From a checkpoint of a small image classifier: 32-pixel images, num experts 8.
Rows from block 7 of a small image classifier, named by matrix and row number. Rows with one number within an expert belong to one neuron, the router's apart. Each number is 128 + 32 x the weight over its row's rms, rounded and kept within 0 to 255. All counts start at 0. After the name is the row's rms in percent of the matrix's.
After each expert's rows are labels from the 100 images, of 14848, where the router gives the expert most weight on average: "colour at peak" is the nearest of a few named colours to the mean colour under the peak. Only what is clearly more common there than usual is listed. The data: crops of objects in photos (Visual Genome). In brackets: how many of the 100.
# router: router (model.blocks.7.mlp.router.weight, 8x128), inputs 64-95
# up: expert up (model.blocks.7.mlp.up, 8x64x128), inputs 64-95
# down: expert down (model.blocks.7.mlp.down, 8x128x64, transposed), outputs 64-95

# expert 6
router.6 105 [184 115  99 190 176 143 102 102 141 150  78 158 163  87 148  82 195 130 167 166  84  95 158  72 141 133 122  75 142 144 139 114]
up.0 095 [128 137 105 119 136  88 134 148 109 120 120 150  96 129 143 105 172  88 137 169 131 150 121  99 130 146 138 222 134 169 149 164]
down.0 089 [ 80 143 159 148 136 156 141 161 187 188 132 179 153 138 106 142  89  96  90 140 178 103 153 138  99 176 161 111 136 140  95 120]
up.1 073 [166 125 130 164 166 180 129 124 127 144 116 184 155 104 134 133 158 144 179 181 131 154  52 115 105 144 154 117 126 181 164 150]
down.1 086 [144 143 136 130 184  77 114 141 152 101 141 107  89  97  72 122  88  99 117  86 155 177  83 129 228 106 107 121 130 140 156 122]
up.2 075 [148 141 123 133 129 151 151 169  79 203 142 115 216 160 124 152 110 149 123 129 120 138 113  96 156 124  88  26 143 122 132  73]
down.2 079 [100 165 132 126 135 113 158 118 175  87 169 129 114 102  94 140  88 142 120 103 132 168 125 139 171 141 119 201 100 163 117 142]
up.3 115 [102  96 109 156  63 141 122 126 147 171 151 112 106 107 102 129  54  49  67  95 156 125 115 210 163 126 139  86 135 150 189 190]
down.3 094 [ 93 128 142  76  82 143 123 131  99 168 143 159 195 145 154 110  97  96 123 136 150 128 160 168 114 178 156 192 117 108 179 178]
up.4 090 [128 138 131 139 185  84 106  56 162 176  68 191 186 103 100  93 146 111 150 171 142  82 116 152 104 143  86 138 106 133 177 148]
down.4 100 [112 152 132 148 125 145 124 165 188  74 158 181  89 175  76 123  82  17 136 102 125 111  87 124 136 142 135 112  91 105 171 116]
up.5 103 [111 110 126 154 104 154 141 196 106 157 109  82 136 120 108 148  69  97 151 107 113 161 104 109 205 160  90 142 107 174 137 107]
down.5 114 [163 133 162  81  99 118 193 144 131  98 162 128  87 177 141 133 131 115 140 156 134 160 126 174 129 159 107 141 141 174 129 127]
up.6 104 [146 172 138 111 139  90 126  71 187 121  83 140 129  99  62 102 116  60 151 152 151  83 132 211 146 159 115 187 127 164 141 167]
down.6 109 [149  98 107  91  88 130 153 142 128  71 148 128 116 116 126 159  88  84 110 125 135 191 106 121 111 101 190 118  95 121 153 109]
colour at peak: brown (60)

# expert 1
router.1 076 [113 111 128 128 109 145 120 104 166 180 138 134 106 119  86 135  98 173  57  66 174 122 157 202  76  93 107 142 160 105  94 121]
up.0 100 [173  87  64  57 133 135  73 133 108 144 145 156 145 164 133 110 103 143 135 132 174 163 102 113 178 112 117  74 115 136 140 115]
down.0 095 [114 111 168 159 117 182 110  98 128 109 152 149  72 118 126 156 101 149 102 127 155 129  70 169  92  84 113 124 143  94 138  92]
up.1 109 [112 101 125 155 191  81  99 151 120 111 139 126 179  47 171 156 149 117 161 118 124 177 101  68 184 106 126 124 139 156 155 129]
down.1 099 [124 115 101 179 112  75 159 135 206 114 126  90 116 137 170 144 152 123 160 162 110  63 108 124 168 122 138  92 112 139  59 100]
up.2 115 [118  91  86 113 154 122 141 120 161 164  79 180 119  90 150 155 150 135 119 130 101 130 118 145 102 149 141  85 107  70 145 142]
down.2 116 [125 142 112 131 110 162 120 161  94 154 164 157 104 129  97  84 163 110 128 149  77  65  95 104 123 145 180 103  99 118 115 152]
up.3 087 [112 112 137 147 117 157 112 198 107 175 170 125 109 139 107 137  93 123  92 130 131 157  89 116 160  87 143 115 130 169 167 129]
down.3 084 [159  60 165  57 158 168 176 106 162  83 131 167 102  67  97 148 114 109 173 102 111 181 122 139 146 143 168 159 105 148 129 138]
up.4 109 [147 168  98 129 103 144  71 132 121 183 130 171 196 169 150 108 119  84 122 173 123 129 111 110 140 131 111  77 129 107 120 119]
down.4 112 [133 123 132 121  62 125 104 114 139 123  83  72 147 113 142 179 127 102 158 102 178 101 142 191 161 106  79 105 129 135  90 143]
up.5 106 [139 139 118 177 116 127 149 161 112  91 188  90 180 155 158 134 116 133 139 157 147 208 120 163 223 132  87 153 126 188 140  95]
down.5 100 [196 113 108 158 112 150 107 125 117  86  76 145  60 143  94 105 203 136 123 178  93 131  97 120 117 157 135 106 129 128 108 113]
up.6 106 [167 152 119  88 122 163  99 115 135 170 118 184 153 171 103  85 134 108 113 133 139 118 100 116 110 196 124 117 113  82 149 115]
down.6 101 [166 140 104 184  98 124 114 135 107  53 150 110 162 151 188 154 117  41 167 177 127 115 108 164 165 119 109 114 130 156 111  89]
colour at peak: pink (27)

# expert 4
router.4 113 [ 79 129 168 113 132  94 158 146 143  88 120  76  98 107 115 193  94 135 190  92 135 121 124 131 148  95  86 149  88 156 129 123]
up.0 101 [101 103 133  80  80 134 188 134 154  91 145 112 159 108 181 157 130  72 153 179 118 133  68 129 152 171 158 125  95 141 118 165]
down.0 102 [131 128  60 185 144 138  73 136 160 157 147 103  75 141 134 121 148  95 120 133 135 150 130  92 141 122 106  89 104  91 149 155]
up.1 095 [116 104 148 116 132 107  38 115  93 120 136  99 101 113 156 150 147 122 125 102 120  79 183 143 103  73 124 107  98 104 165 146]
down.1 102 [124 150 136  86 102 108 206 170 121  81 117 146  97 100  90 151  99 164 112  76 143 151 140  86 156 123 128 150 159 118  93 117]
up.2 113 [128 154 141 135 149 101 176 136 168 109 174 122 137 127 137 127 149 113 164 182  96 126  80 106 119 201  97 126  94 149  94 126]
down.2 112 [160 127 114 169 135 151  96 123 140 104 102  85 146 148 101 106 175  64 102 134 132 194 143 140 101 155 107 109 156 105 166 106]
up.3 096 [125 118 134 181 138  99 150 181 150 107 166 139 121 138 161 143 136 124 139 176 113 202  84  96 106 146 121  92  93 126 137  60]
down.3 085 [ 95 139 176 193 106 121 110 110 139 101 117  69 110 120 149 131  86 124 121  95 191 147 113 179 125 111 114 168 102 121 161 160]
up.4 102 [ 87 190 136 141  27 130 142  77 168 131 131 119 157 149 109 165 110 134 136 130 180  75 118 164 147 143 102 153 151 102 113 146]
down.4 106 [117 112 136 145 144 131 130 119 110 111 168  93 106 112  92 104 106 129 156  93 117 122 135 203 131 122  82 147 123 136 181 130]
up.5 092 [174 128 151 161  46 192 125 118 126  89 206 122 139 150 159 132 120 150 170 141 102 119 107  52 174 164 124 147  73 130 115 121]
down.5 107 [117 152  71 135 133 130 138  91 131 126 125 109 165 149 118 164 119  90 149 132 145 107 136 182 112 106 136 130 114 144 182 145]
up.6 105 [117 134 133 181 168 146 154 141  46 219 103 101 139 175 147 115 118 137 154 132 186 150 141 125 188 111  76 139 136 157 102 137]
down.6 103 [ 94 129 170 151 189 157 136 128 138 140 128 201 164 108  98  91 175 150 141 154 105 127 134  90 125 167 179 153 124 131  69 119]
colour at peak: black (49)

# expert 5
router.5 114 [142 197 148 113 111 116  70 105 147  89 117 116  88 186 162 121 110 142 107 108 154 106 144 155 101 111 101 133 133  82 162 109]
up.0 100 [134 109 133 138 131 151 173 153 158 134 169 164 139 148 133 137 105  89  83 139  60 129  96  86 105 202 180  33 143 110 154  71]
down.0 105 [114 170 141 119  89 149 126  62 147 130  92 134  70 137 158 147 156 152 133 172 143  96 108 161  96 150 116 102  92 113 123 115]
up.1 110 [ 59 150 113 129 103 197 151  93 155 183 163 129 192 127 135 190 127 114 127 158 180  90  99 158 152 149 132 137 120 112 121 170]
down.1 094 [144 173 115 149 124 155 106 104 125 112 198 139 152 120 116 117 145 119 181 159 127 109 112 111 127 118 135 159  68  93 125 129]
up.2 096 [178 171 117 158 145 153 131 141 168 143 137 106 110 163  62  96 148 141 144 139 127 150 129 163 172 132  87 142 113 154 148 118]
down.2 098 [152  65  55 187 156  78 168 155 135 120 110 114 140 110 132 113 179 139 115 133 131 168 118 108 164 114 119  41 132 173 132 149]
up.3 109 [116 131 109  95 127  88 116 129 153  80  81 150  83 135 140 158 118 116  93 112 123 106 114 151 116 178 144 120 134 117 143 177]
down.3 119 [143 156 195 130 155 102 150 141 109  92 121  96 109 125  88  89 154  93 139 137  99 146 116  53  99 169 131 201 144 197 160  73]
up.4 101 [167  57 127 134 108 105 133 166 115 112 113 103 100  66 216 126 160 125 158 155  99 135 111 147 155 123 191  69 143 147 121 130]
down.4 103 [132 140 170  55 145 126 155 122 190 115 202 123 111 116 135 154  60 177 164 123 128 173  92 105 153 130  99 166 118 118 142  96]
up.5 106 [142  97  91 127  83 113 115 124  69 125 120  72 167 152  73 105 133 109 141 174 147 146 131 143 143 163  97 107 134 175 166 166]
down.5 114 [164 121  77 196 159  80 122 120 129 118 158  90  93 154 160 129 115 152 144  94 156 154 147 139 175  91  86 118 108 111 166  92]
up.6 102 [166  62 111 157 129 127  70 192 144 128 134 123 105  99 140 104 108 138 144 136 112 186 126 176 184 119 152 112 136 179 175 106]
down.6 098 [ 80 150 118 103 137  51 144 146 166 126 108 110 111 137 150 126 119 131 119  87 139 134 117 113 173  55 124 102  77 112 102 176]
colour at peak: grey (61)

# expert 0
router.0 074 [148 127 121 133 151  73 166 150  97  82 161 142 111  72 109 137 123 145 142 113 109 111 141 163 131 141 128 146 144 109 133 133]
up.0 077 [123 115 112 110 133 138 148 154 122 116 122 127 116 174 153 109 143  99 131 174 118 135  46 128 165 150 146 104  66 146 152 142]
down.0 089 [130 133  72 189 140 194  85 105 115 106 137 161 120 125 129 146 145 132  98 110  98 190 120 109  94 121 179 147  90  84 121 181]
up.1 105 [102 127 126 143  98 165 101 113 186 187 122 166 151 178 131  88 146 121  81 134 159  97  46  85 131 173 139  96 135  78 156 104]
down.1 111 [160 116 138 135 177  92 129 161 119  83  76 161 102 106 106 117 143 172  87  89  75 132 110 124  70 147 189 156 155 100 103 124]
up.2 075 [143 125 101 124 128 129  97 160 104 114 114 128 119 152 128  97 149  92 131 160 130 126  32 134 170 134 165 113  47 117 164 124]
down.2 089 [131 124  92 196 149 196 107 106 122  99 130 157 134 130 116 144 152 144  81 105 121 164  87 107 102  97 189 161  76 109 135 144]
up.3 100 [203 179 119 163 179 163 122  62 121 108  87 146 122 141 123  68 167 158 147 169 111 101 164 132 127 182 138 167  98 137 133 129]
down.3 100 [187 112 152  95 102 125  88 174 104 114 127  78 123 148  99 133 103 103 121  81 118 117 110  69 117 136 117 171 141  97 192 132]
up.4 087 [102 138 135 195 111 153 105  96 119 174 157  79 147 134 177 148 113 170 160 198 151 146 149 131 159  93  86  77 138 107 101  94]
down.4 087 [100 139  97  85  68 111 204 126 111 181 105 137 198 145 120 177 103  76 128 132 179 131  85 125 118 103 147 131 128 141 115 163]
up.5 107 [153 162 133 115 156 162 149 124 131 161 151 127 108 165 106  68 138 130 155 172 117 147 162 113 139 180  98 156 132 154 122  79]
down.5 111 [129 151 150 118 147  73  90 146 154  97  99 126 150 114 152 144 136  98 152  87 137 124 100  88 127  94  91 190 105 111 165 141]
up.6 085 [ 90 139 149 112 105 107  93 145 108 120  87 115 119 143 198 155  99 142 102 127 134 124 147  61  72 120 112 109 148 140  94 151]
down.6 081 [132 122 119  86 110 102 143 133  96 166 182 147 213 122  84  76  99 117  59  86 141 142 143 144 144 181 164 106 122 131 145 171]
colour at peak: black (62)

# expert 2
router.2 099 [135  91  91  70 101 110 188 140 130 148  72 173 127 169  99 124 174 131 103 158 113 107  92 110  78 175 184 131 141 151  91 187]
up.0 101 [ 50 140 149 126 195  82 144 144 106 139 183 117 177  94  93  94 126 124  94 118 142 154 113 137 139  52 161 148 143 169  78 124]
down.0 105 [123 133 127 161 105 176 144 139 132 120 108 174  97 189 121 136 157  25 111 151 163 137 123 137 115 105 187 119 142  96 107 155]
up.1 112 [161 120  74 127 220  93 144 162 165 182 105 158 138 150 149 134 207  99 143 169 107 138 124  62 123 121 169  89 109 107 145 125]
down.1 106 [145  95  91 154 141 140 132 153 156  84 146 119  69 123 113 128 144 190 119 150  81 140  71  58 109 137 182 118 142 138 171  92]
up.2 089 [131 118  87 128 110 165 123 108  94 143 118  85  83 110 140 155 145 124 137 126 136 129 102  80 172 139 126 131 101 139 127 116]
down.2 088 [ 81 107  94  56 120 117 177 131  99 138  90 109 195 132 102 112 111  65 120 133 146 102 124 157 167 165 136 158 120 144 141 214]
up.3 097 [154 124  70 109 102 159  95 113 116 104 149 129 125 115 110 136 155 105 155 127  94 138 130  88 112  67 120 159 121  95  84 177]
down.3 089 [121 147  75 107 117 130 160 104 186 154 121 139  60 148 164 118 158 154 149 155 160  67 132 121 108  74 118  94 141  50 114 146]
up.4 102 [189 146 125 169 163 168 123 135 137  52 195 137 117 140 147 119 171 159 159 173  93 185  76 121 193 150  90 118 119  97 150  24]
down.4 080 [144  77 115 202 125 109 103 137 119 164 155  66  97 140 114 109 103 149  93 163 127 152 130 129 190  73  88  62 142 157  82 123]
up.5 103 [136 126  61  97 120  85 143 162 125  87 144 111 233  61 152 167 122 111 135 122 112 194 170 120 120 116 123 155 144 161  99 118]
down.5 099 [118 141 139 118 103 131 145 138 120 182  94 155 134 108 125 156 143 138 107 128 180  89  90 179 108  94 139 124 138 156  99 156]
up.6 110 [134 138 117 113 122 150  79 136 100  80 144 158 126 130 122  85 137  92 123 102 131 150 133  78 135 173 156 172 106 103 166 152]
down.6 112 [109 109 151 102 149 136 119 145 164 110 106 113 141 156  89  85 137 132 181 140 127 136 115 122 144 181  97 195 149 151 154 113]
colour at peak: grey (61)