A small image classifier, trained from scratch: moe expert_choice.
Rows from block 3 of a small image classifier, named by matrix and row number. Rows with one number within an expert belong to one neuron, the router's apart. Each number is 500 + 25 x the weight over its row's rms, rounded and kept within 0 to 999. All counts start at 0. Numbers have three digits each. After the name is the row's rms in percent of the matrix's.
Before each expert's rows are labels from the 100 images, of 14848, where the router gives the expert most weight on average: "colour at peak" is the nearest of a few named colours to the mean colour under the peak. Only what is clearly more common there than usual is listed. The data: crops of objects in photos (Visual Genome).
# router: router (model.blocks.3.mlp.router.weight, 8x64), inputs 0-63
# up: expert up (model.blocks.3.mlp.up, 8x32x64), inputs 0-63
# down: expert down (model.blocks.3.mlp.down, 8x64x32, transposed), outputs 0-63

# expert 7
colour at peak: white
router.7 089:494451472491528492491559519499495485506541491501469533486523520542476505542484468520496523537535501531492450453489483499548502530476492502507522506482469514481522502488463529476512509471471491
up.0 082:505515511517520504565508470507508508481517480513515521520495530533467495470530490529509491523467492526534473510477505509527471483494484557489503481482465486510484486535481467476508493418529468
down.0 093:485479481522485570491492530486513503452491501472458497499547497528516528507486509539492484535518524496497480490527510432497518542499521483519483507471470508534502530480478516498480469457479521
up.1 127:509516487482462545473494501508507470522518500533480495473496547521513524524493559519437502513479508443463471483548515452494551509477517532507493500531475485509502513516503512503490499516506486
down.1 103:476503526478520500479487491501485543477547476481525533512502492508490467439495488502502483536487561464495508519520486543511507481496487462490510499543521511501457503494519522444494529548482520
up.2 104:498563508513470527478512489492483459503479541458506512514471504498497494495516496533482513461444463476549506515498491515494479513507495501524491516511500537507543503459505467518445495545536488
down.2 103:489488509485512458523500448554504485518492483512482486527490532474506511523497531422511496476499489520449451485484498511470548519462479529497512491531492489493504500521513508500494515525532450
up.3 087:485544469515483471544532476495460471543525541499514477468486508492489494472472482544511456486546463482505531494495509471517479522523516489497452520492542477514503498504498491473517470486529471
down.3 097:515496512480527525528561483483423454522493534496479510504468495504486468507515455533512517447512472519535486490504514538537482481476479487494493513510507490519501468516475466522469495509519501
up.4 105:536502511491525505510527501495424495472538503511508510484491491488507510511469479530464476475436480502510474515481481487532483515494519500540466510477448489530551530514501470527514513475512467
down.4 101:497438476503559516504535479483479484470520488546458524494485493538486492511490501502505493497524456489490527468516530484484486499507498530533538566479491494481540510500503454481512486490472519
up.5 077:466503478491504485534496514501458500478513483541528475461496538527475538500445504533477482529481488509447471535491508496519499546521519517523487511484511478526483521479481459468535485461523501
down.5 085:505476498500489497502551510463478476497495459466459521514504492550485524504527446527519462493519550503525453515488511459507499502490459490521502523539466533541509482480502515515485479526502526
up.6 097:464490482536492520514520498506494493500454497500464494472515495518509491518446491514538452507482507462518535484558492476529533508526486489504508474514523522562508503435522486502514509482503540
down.6 102:508504520528519502463485476431504495457485509493488487474544512527510487493511436520487503513551459510476515519486500529482529523512534476535510500496509473532523496461526555502511474505502500
up.7 086:475511509459501488569497490507471513478503475462506536532499462496546499488505481485504447512516491488524489460453489535481499491471501503505472520562504509514486497505540490542496461528505501
down.7 084:490494515514500460503449467507448478517476483541485504483548529523509520547526496486523513500528470486497495537453497519475498518516533504529505530501528457496502511465534504483495500475547464
up.8 103:482508510511508511481506507509468459484522502455498531511509494475538484469508490452543454513522510526523495437511492481476547504452535523518478473511478478542529524524521498517469503517518510
down.8 103:482478483497490500529478532487526524501523506508541508525540497487447459538522491512485524469483481487479552534451473554503503516546481514442515506492496510475500515492483527486509510476477524
up.9 109:501477453493501494513484512523491493551466474506471487514511517496490455511505535442516520501495516502449563466486512498498542481526489504482480513513457495498495516524512475547507459460494532
down.9 101:499508482489530516493516521479475492534558489508528512498511518495496453487506497532490554469455452485557484470504517458494495519523493540492488520492492486480499514519481507509557511476504446
up.10 108:457476489514460492549516516504486502532510510454482506450516481495499509497496507517522483528508521463516559486499493486461505544539476489499509509516475478558510512501448485531509456497488479
down.10 099:511508511489566498514483492494484467509516518523472485479524514520490453474483505480472510514511470518490475474465534531500510546514528554483476494446455462502505534512511494524502481460514468

# expert 0
colour at peak: red
router.0 105:468467489481512522493506505478487509465479492491502515557500469474482519486485473470514508476495492496516552522513516531540501475520519496459497484451513539547499498566510491508547479521460505
up.0 092:511542497478535514485519496523513510535486481518498492515483495453502503496443513467492515497463484449487449497567475517522518506509495522514449554514504498475464481507485476492490526514526518
down.0 082:510508489517502526547489457478502460470518539502503503480487511523478504473503511518479500485548503537500545492536503462469495542502503535472495442477492452536513518491505490528492443488500483
up.1 101:489537461529482465478478505505527464512487530475502475497499498519515469498473517504452506457471492499519519482515518509497502529490517504492481487558502521546517499456478464583505521504521503
down.1 092:545487485491483480540497491549479553557481521507488513518471489511494501514465562477514490463515493463514479516497516487486507458488518485503505499482489478556508515506482470486484566505497495
up.2 106:522526514467502476483502528537502519505516493567427478546495494492484490483512504509506487530503516495480498531479510475492481488531476512508488464489446494518485539488448490525455516465521484
down.2 103:531525483536467490477488491530477512547453515494492484471480491534526556513505489503455513480517492525521484515526479473493477486498494475524506451545500472533522506485514457484535500542529485
up.3 085:490469513542459516493473484529514502480498473505527520473508504501543500484478516483498493468505492507521507442482545484459503546495505529512494453534502483547523505463528498549486456477495477
down.3 096:524509497450550480539525499526499503522505500546486533540438500517460469514493497491525475484471495509475507527542480549553494454492490491509485486507459478524501517499501487477476500501500495
up.4 103:495522498473507511497548449497494476512492455497527529508492479489516425509509472498488485462498490521500488496516530506516534505495474520509468502526540516504551536508521436488502445507505492
down.4 097:459501530488503541505540493493488502462516491523515501538525481458490504495455478529513465518538503492473470508562554480525464524517525499557486516500508490491509538492495496528484470488483496
up.5 095:500496525510503506491453502468504510515457485550538513483496522482485494514587539524448468499490507494503497499466476495464524493519541530515518545505484501485461503517487489507502463483474509
down.5 092:496467466521481503492514474494514501509437525480477513487529484496535492534513465484515496508523496529529539536435478524488505500488504484513539459521494508530562478494500508533470505506485541
up.6 119:490485538478515473513477514493487494499515495523499479521489540500523532520514509477559491458518509523484455483482516505510531502514475535506524471493445513446481521502522523549447477503502460
down.6 124:462521510498521483474461498499448500492484477536484521563487543528518477536500527521477537491509492512469468463515504481495523480523486511520524504515497471483539513532487444502520500499517449
up.7 107:509482463546481517517519479508500490517500499473483437509508487500496443485496486505525498464475492543501484493467509498521571514529497524548489499493477497518535518524549525480487456503487524
down.7 115:485520531464482518524510460470430509476507495502474520526486472498490464493515462519471495490509478483491499496495546556513517454521509467526515548496527462495505500485515511507536511503446501
up.8 091:476495522446475454487497545546515539500500480517529516462477497531507503524501502508499488520504494467487519508507532518441462503501510494491501510509532480499508545438479441499517489512496471
down.8 097:491528527487512489515518513525543532509503524479469468511455487511520559511470487533535459480505482486526484521508529486490443515477513488502486451463485513507496507496520508473441498486539518
up.9 096:554504569533480490455497522495502494516523517489482493468448523508493514518482504461518457485474497489501489516513526473490494518501468502537463453472507478529507491515476500471450527482521516
down.9 079:510493442482474521492493533489522450490488552543523447495491503510485525545497519519491493474492492516531483555510475488536492530492477510468480480496511515497482491493526528546484492464540496
up.10 098:482490501475511479566530485498541501486517498507476501551498536522511530474499494516527507492492502570479503502442516482528472514492501478505503469493483471486448484493513508514479455500493555
down.10 083:501481474503444526485479506497511499490480495487464502487537517503529529461502527550508501561467527465500507478508475416495523530498526526497512505521508499496489482513496534462531510493475517

# expert 4
colour at peak: white
router.4 096:551550480459517524503486499489506514518525534505468473510487515482476504478465504484492487511505546499500526551516493444510465476499478519479502502474500489460475505493467542487530539497500556
up.0 085:517499514505478501535491487494475494477503521468488527516503518519471503463487474538520510477512521558500527481473498516450519495516482472503535527556480479525500498430493451519489471532474518
down.0 084:501455475499476466528527534552527489509521517502476499534493509536538522525501506484517486493476474523481518472486481542531489540446491487527485459504515547490477500494484521498457497529519533
up.1 104:518464433476545477556489470480515513481514537528495498526489517523496522517518493534513505492494509556463526495472496515504497498513467499496514521497503430492491489513448511491516463485484490
down.1 102:495486514502494515538482542509511517482510502472510500434500503479499558509477497510500450502486532502486517530508506440497502534485538466494491457480528491535447515493494528509511459461506524
up.2 118:505502505560450522490485542524499478497489535493507496502533498507512482550535516525512484505453462493523503488474533529487510544501480537507466508461478508473497470469470500510472472449496510
down.2 115:477531520491516512516537513500522473490524503549486497560471533478469496496510487564519461496457484527483501488539529527496499511524447510510475526468482485480481476509504490480489472471535482
up.3 084:537511525446557487513480498503503502462504477519521510515474516505498437489533528500520479542496534477484476500514519489465502523520494533467442486519534513493512483498482500485458524459499523
down.3 073:514520541488436506500516503545524550465501533537499464483486497466484530510506490451516518491516499535491502496508510497496487528487531540479472471479507529522446500462540506526522495492478499
up.4 107:448518506526498505492512498525453527543473486465447495489494512496535468490489501522517486504472482474507518452533504492478494496500438504535486498524463486495546489504505497521505499559546497
down.4 095:452500470501501499503424514490463503510472533533517503485538544486495501503488535490502488463487487475463479504500463527474551508498525499469469510509495470511528517516493509516525525533518451
up.5 102:513536493446522551493461481540489477505510500503479478501433529468490540517499545511496433518495521471504473505543510517491529507514505490466494488524476468519524517486491491487526502491496491
down.5 106:491540545467496477536511464519507496465523473534481513489471566511518490492488493524551460506478486518498466489509523514516516489518495520459504477524502455476469477459516518483542510505475505
up.6 086:456535484490538502488495516500492472507503516488474528493514481464499488503444514461505473486491514557495505489531526504528514527490504443517520471491480533531510532480528463557482515517462487
down.6 084:514505489548445473496465470520518482509494489518436486560474470532525467501518510516490472525487488458485492479500513524486494470488502506497513518536476507511537461462492523497473491499522542
up.7 110:541495506523489499514550439498468474500520507539484475527480486547508470550541467470505481514491469488479485491489497463508531531527519504505498535491513457518518503481479496508443497520481499
down.7 105:503501519493543495495483471524441513470491513546498539519496525545452468489504515510482538491486459530500510488511491525533519461474524493463525514523456489491494530480493458492477505527531526
up.8 095:520477512487516546537508492475537501489444480509490498500522533467501535503478428514511489493521496484498504521489510492469520551525488530534531527486501492518483518437478506528458512498496479
down.8 104:503440480482510476521494495493475510486519516527468528532538505508543477531485473456516495507523506465497541463485466508526515489473527476558500517518493480494510496467506545507515547483530517
up.9 084:496501507539476526450476537511500512481471505460527505493528524507513510544546461505504524470495472462530475494466498501509515537525501489522443517505496499489476506452536494531483507450515484
down.9 096:512505501476543526495526467472498495511518504532489546474472497519521492516505445482484449490505465513484490484543523564510484487480503487482510518494483471508521507499492453551463475491518451
up.10 108:492517471467508520484486549522466498499513545531501509509477482443531523526485537541499506448505483511483517517514511493489504472522521521522463525478489450506476529495486458528525476456507513
down.10 114:483535492504497493506517464495558517499527428469507495481502482491536539484499498538496469511479506469535502508512506509532459481527459487473522513536565529475495497500516502471506474510496472

# expert 6
colour at peak: white
router.6 102:472513541542493472476478525511520536485513480520502483509501569504515491478488566487491500484476513481528521476491471494451509494512501522511502501516526536446490496443526485511478524514468492
up.0 096:460513474481543478520478518472494493496535513529501511547503523504495480527503499482523508464544499535449492476457494474469549515508518537498508557536520479483496491489531508502461483513468489
down.0 084:468471495510493463491465487507486515539542443492491494493496494453533519510458530466520500487518554452452476473514538484483518497495536521497504509509489494468479506510505510515530519528471467
up.1 113:507555503441507464503548525505517517538540491516492478507461499486552522546455481468542507480508494491489489503455495471519490488506517483484496466524494495515499471543495506494495514508507456
down.1 097:511500481556489517497474487498486501516443514487468467510494499514514472487513536478468524449502505508507476508505536493460538475533503516514501499506463491541559533554522465500492504533484509
up.2 118:504526510460475474544521443499488504502557505537491473490496510532491506495529491514463473502507501508450475519478477486532461477510507440512519495527480491515482545501500498504542464521506471
down.2 106:507462423499543521512522511509515458503494515559489500499487511534494466489513503498523449509471503544496495506517461521548545515484476497488473479483458491539497498484521502517474507515505506
up.3 124:471520441432519494558515506515506475549535494520496506499504532502532495553489486475508508466519495496475498500499473466496495517481500516512485437518511497503518497526511522559497482496497481
down.3 108:529461513537509489502474510509486519535455489466468497490491507489504514519459515432481547471532518507482478515499505458493535485498522505491510467497482481548495509557468505503507556514506500
up.4 104:492492445481537516478494507498497486517514527478497491479524495492523436495467489494509509500539514489505518438533491486521547512507530478498486489503498508574533500466521446531479504496488519
down.4 100:495474480490502515476504507479523501547462532487478485470507457518513467501517480460499502498521472492518509501494504476510529508519518493464485517490519480571556474477516533514515560501452531
up.5 116:525472506554500525522471529561487512508492513515492475519504502506496485494550546473453505493490451508525511480455490501483494510511504522499454473476484502503486493502515495500488494425544516
down.5 144:507536549472499507539502481502520479451509512501508466527467545502561515533481474537534460484470474520476482504530510513506509549524511536525477499475506483477482499476504506506495487463513523
up.6 097:497509465529532506490502496466482480507466544498513507454506533492462494538520490497459481473484511534473509514510474481507534554484497535507497470473476495499472491559498484542529446502512501
down.6 114:548476555533507492513458508481472497487471529535496504494497503516489460529499512494479549451506435498483530490479495522481505520516538546488517526466505470499525509495527484503503500471526473
up.7 097:488496523536478448518558489492537459494484463510492486525502503503557497472490482496555470509457525516512521446465495528517510502492472467498500479543484505507478501490495498518478468532491508
down.7 098:410526504477484525477508505500546480487508496499498509504508496472511558482509515544505491540493495511501553463532549511485456497499488507531488485521501549503482522473499493510501466505479494
up.8 104:477549534508494450494481490431521456527514490497491460488473541468506506471475497529539486487458523485483493509516482516524545484540499487514490490497516502511478505504502469508470536531495466
down.8 104:535573487510495505495518461489531484480531495528479486511495522533511516497493501524515459485526452479534471468528558481446494520508502510471509475508500503499545482484470514505499471480470484
up.9 084:515456490505495520514492496444515469488479514511516527470533529518534468534528433471491524513482509494444492512502486506534526513520479528513485524527479478508463531493479555475497495498523500
down.9 097:508473481507523509480506486490443503508482493514499529524509525526529506535504493504489567428487431514485449475523529504546549502482491518483494509496486488500480515483508487508503513516467499
up.10 098:499514474523484505514487510525509509527481532499467439484507465513505507497536478529526449501525494488497516451484513456520547523525474443512518481509527484502543475480513531494462517519507533
down.10 090:456449487508455498503481541479505495565481529492499499500530508473454482529535496478503538494516554494501501497474518472468490529520493540532523527463495506483504462484472499500521477493478502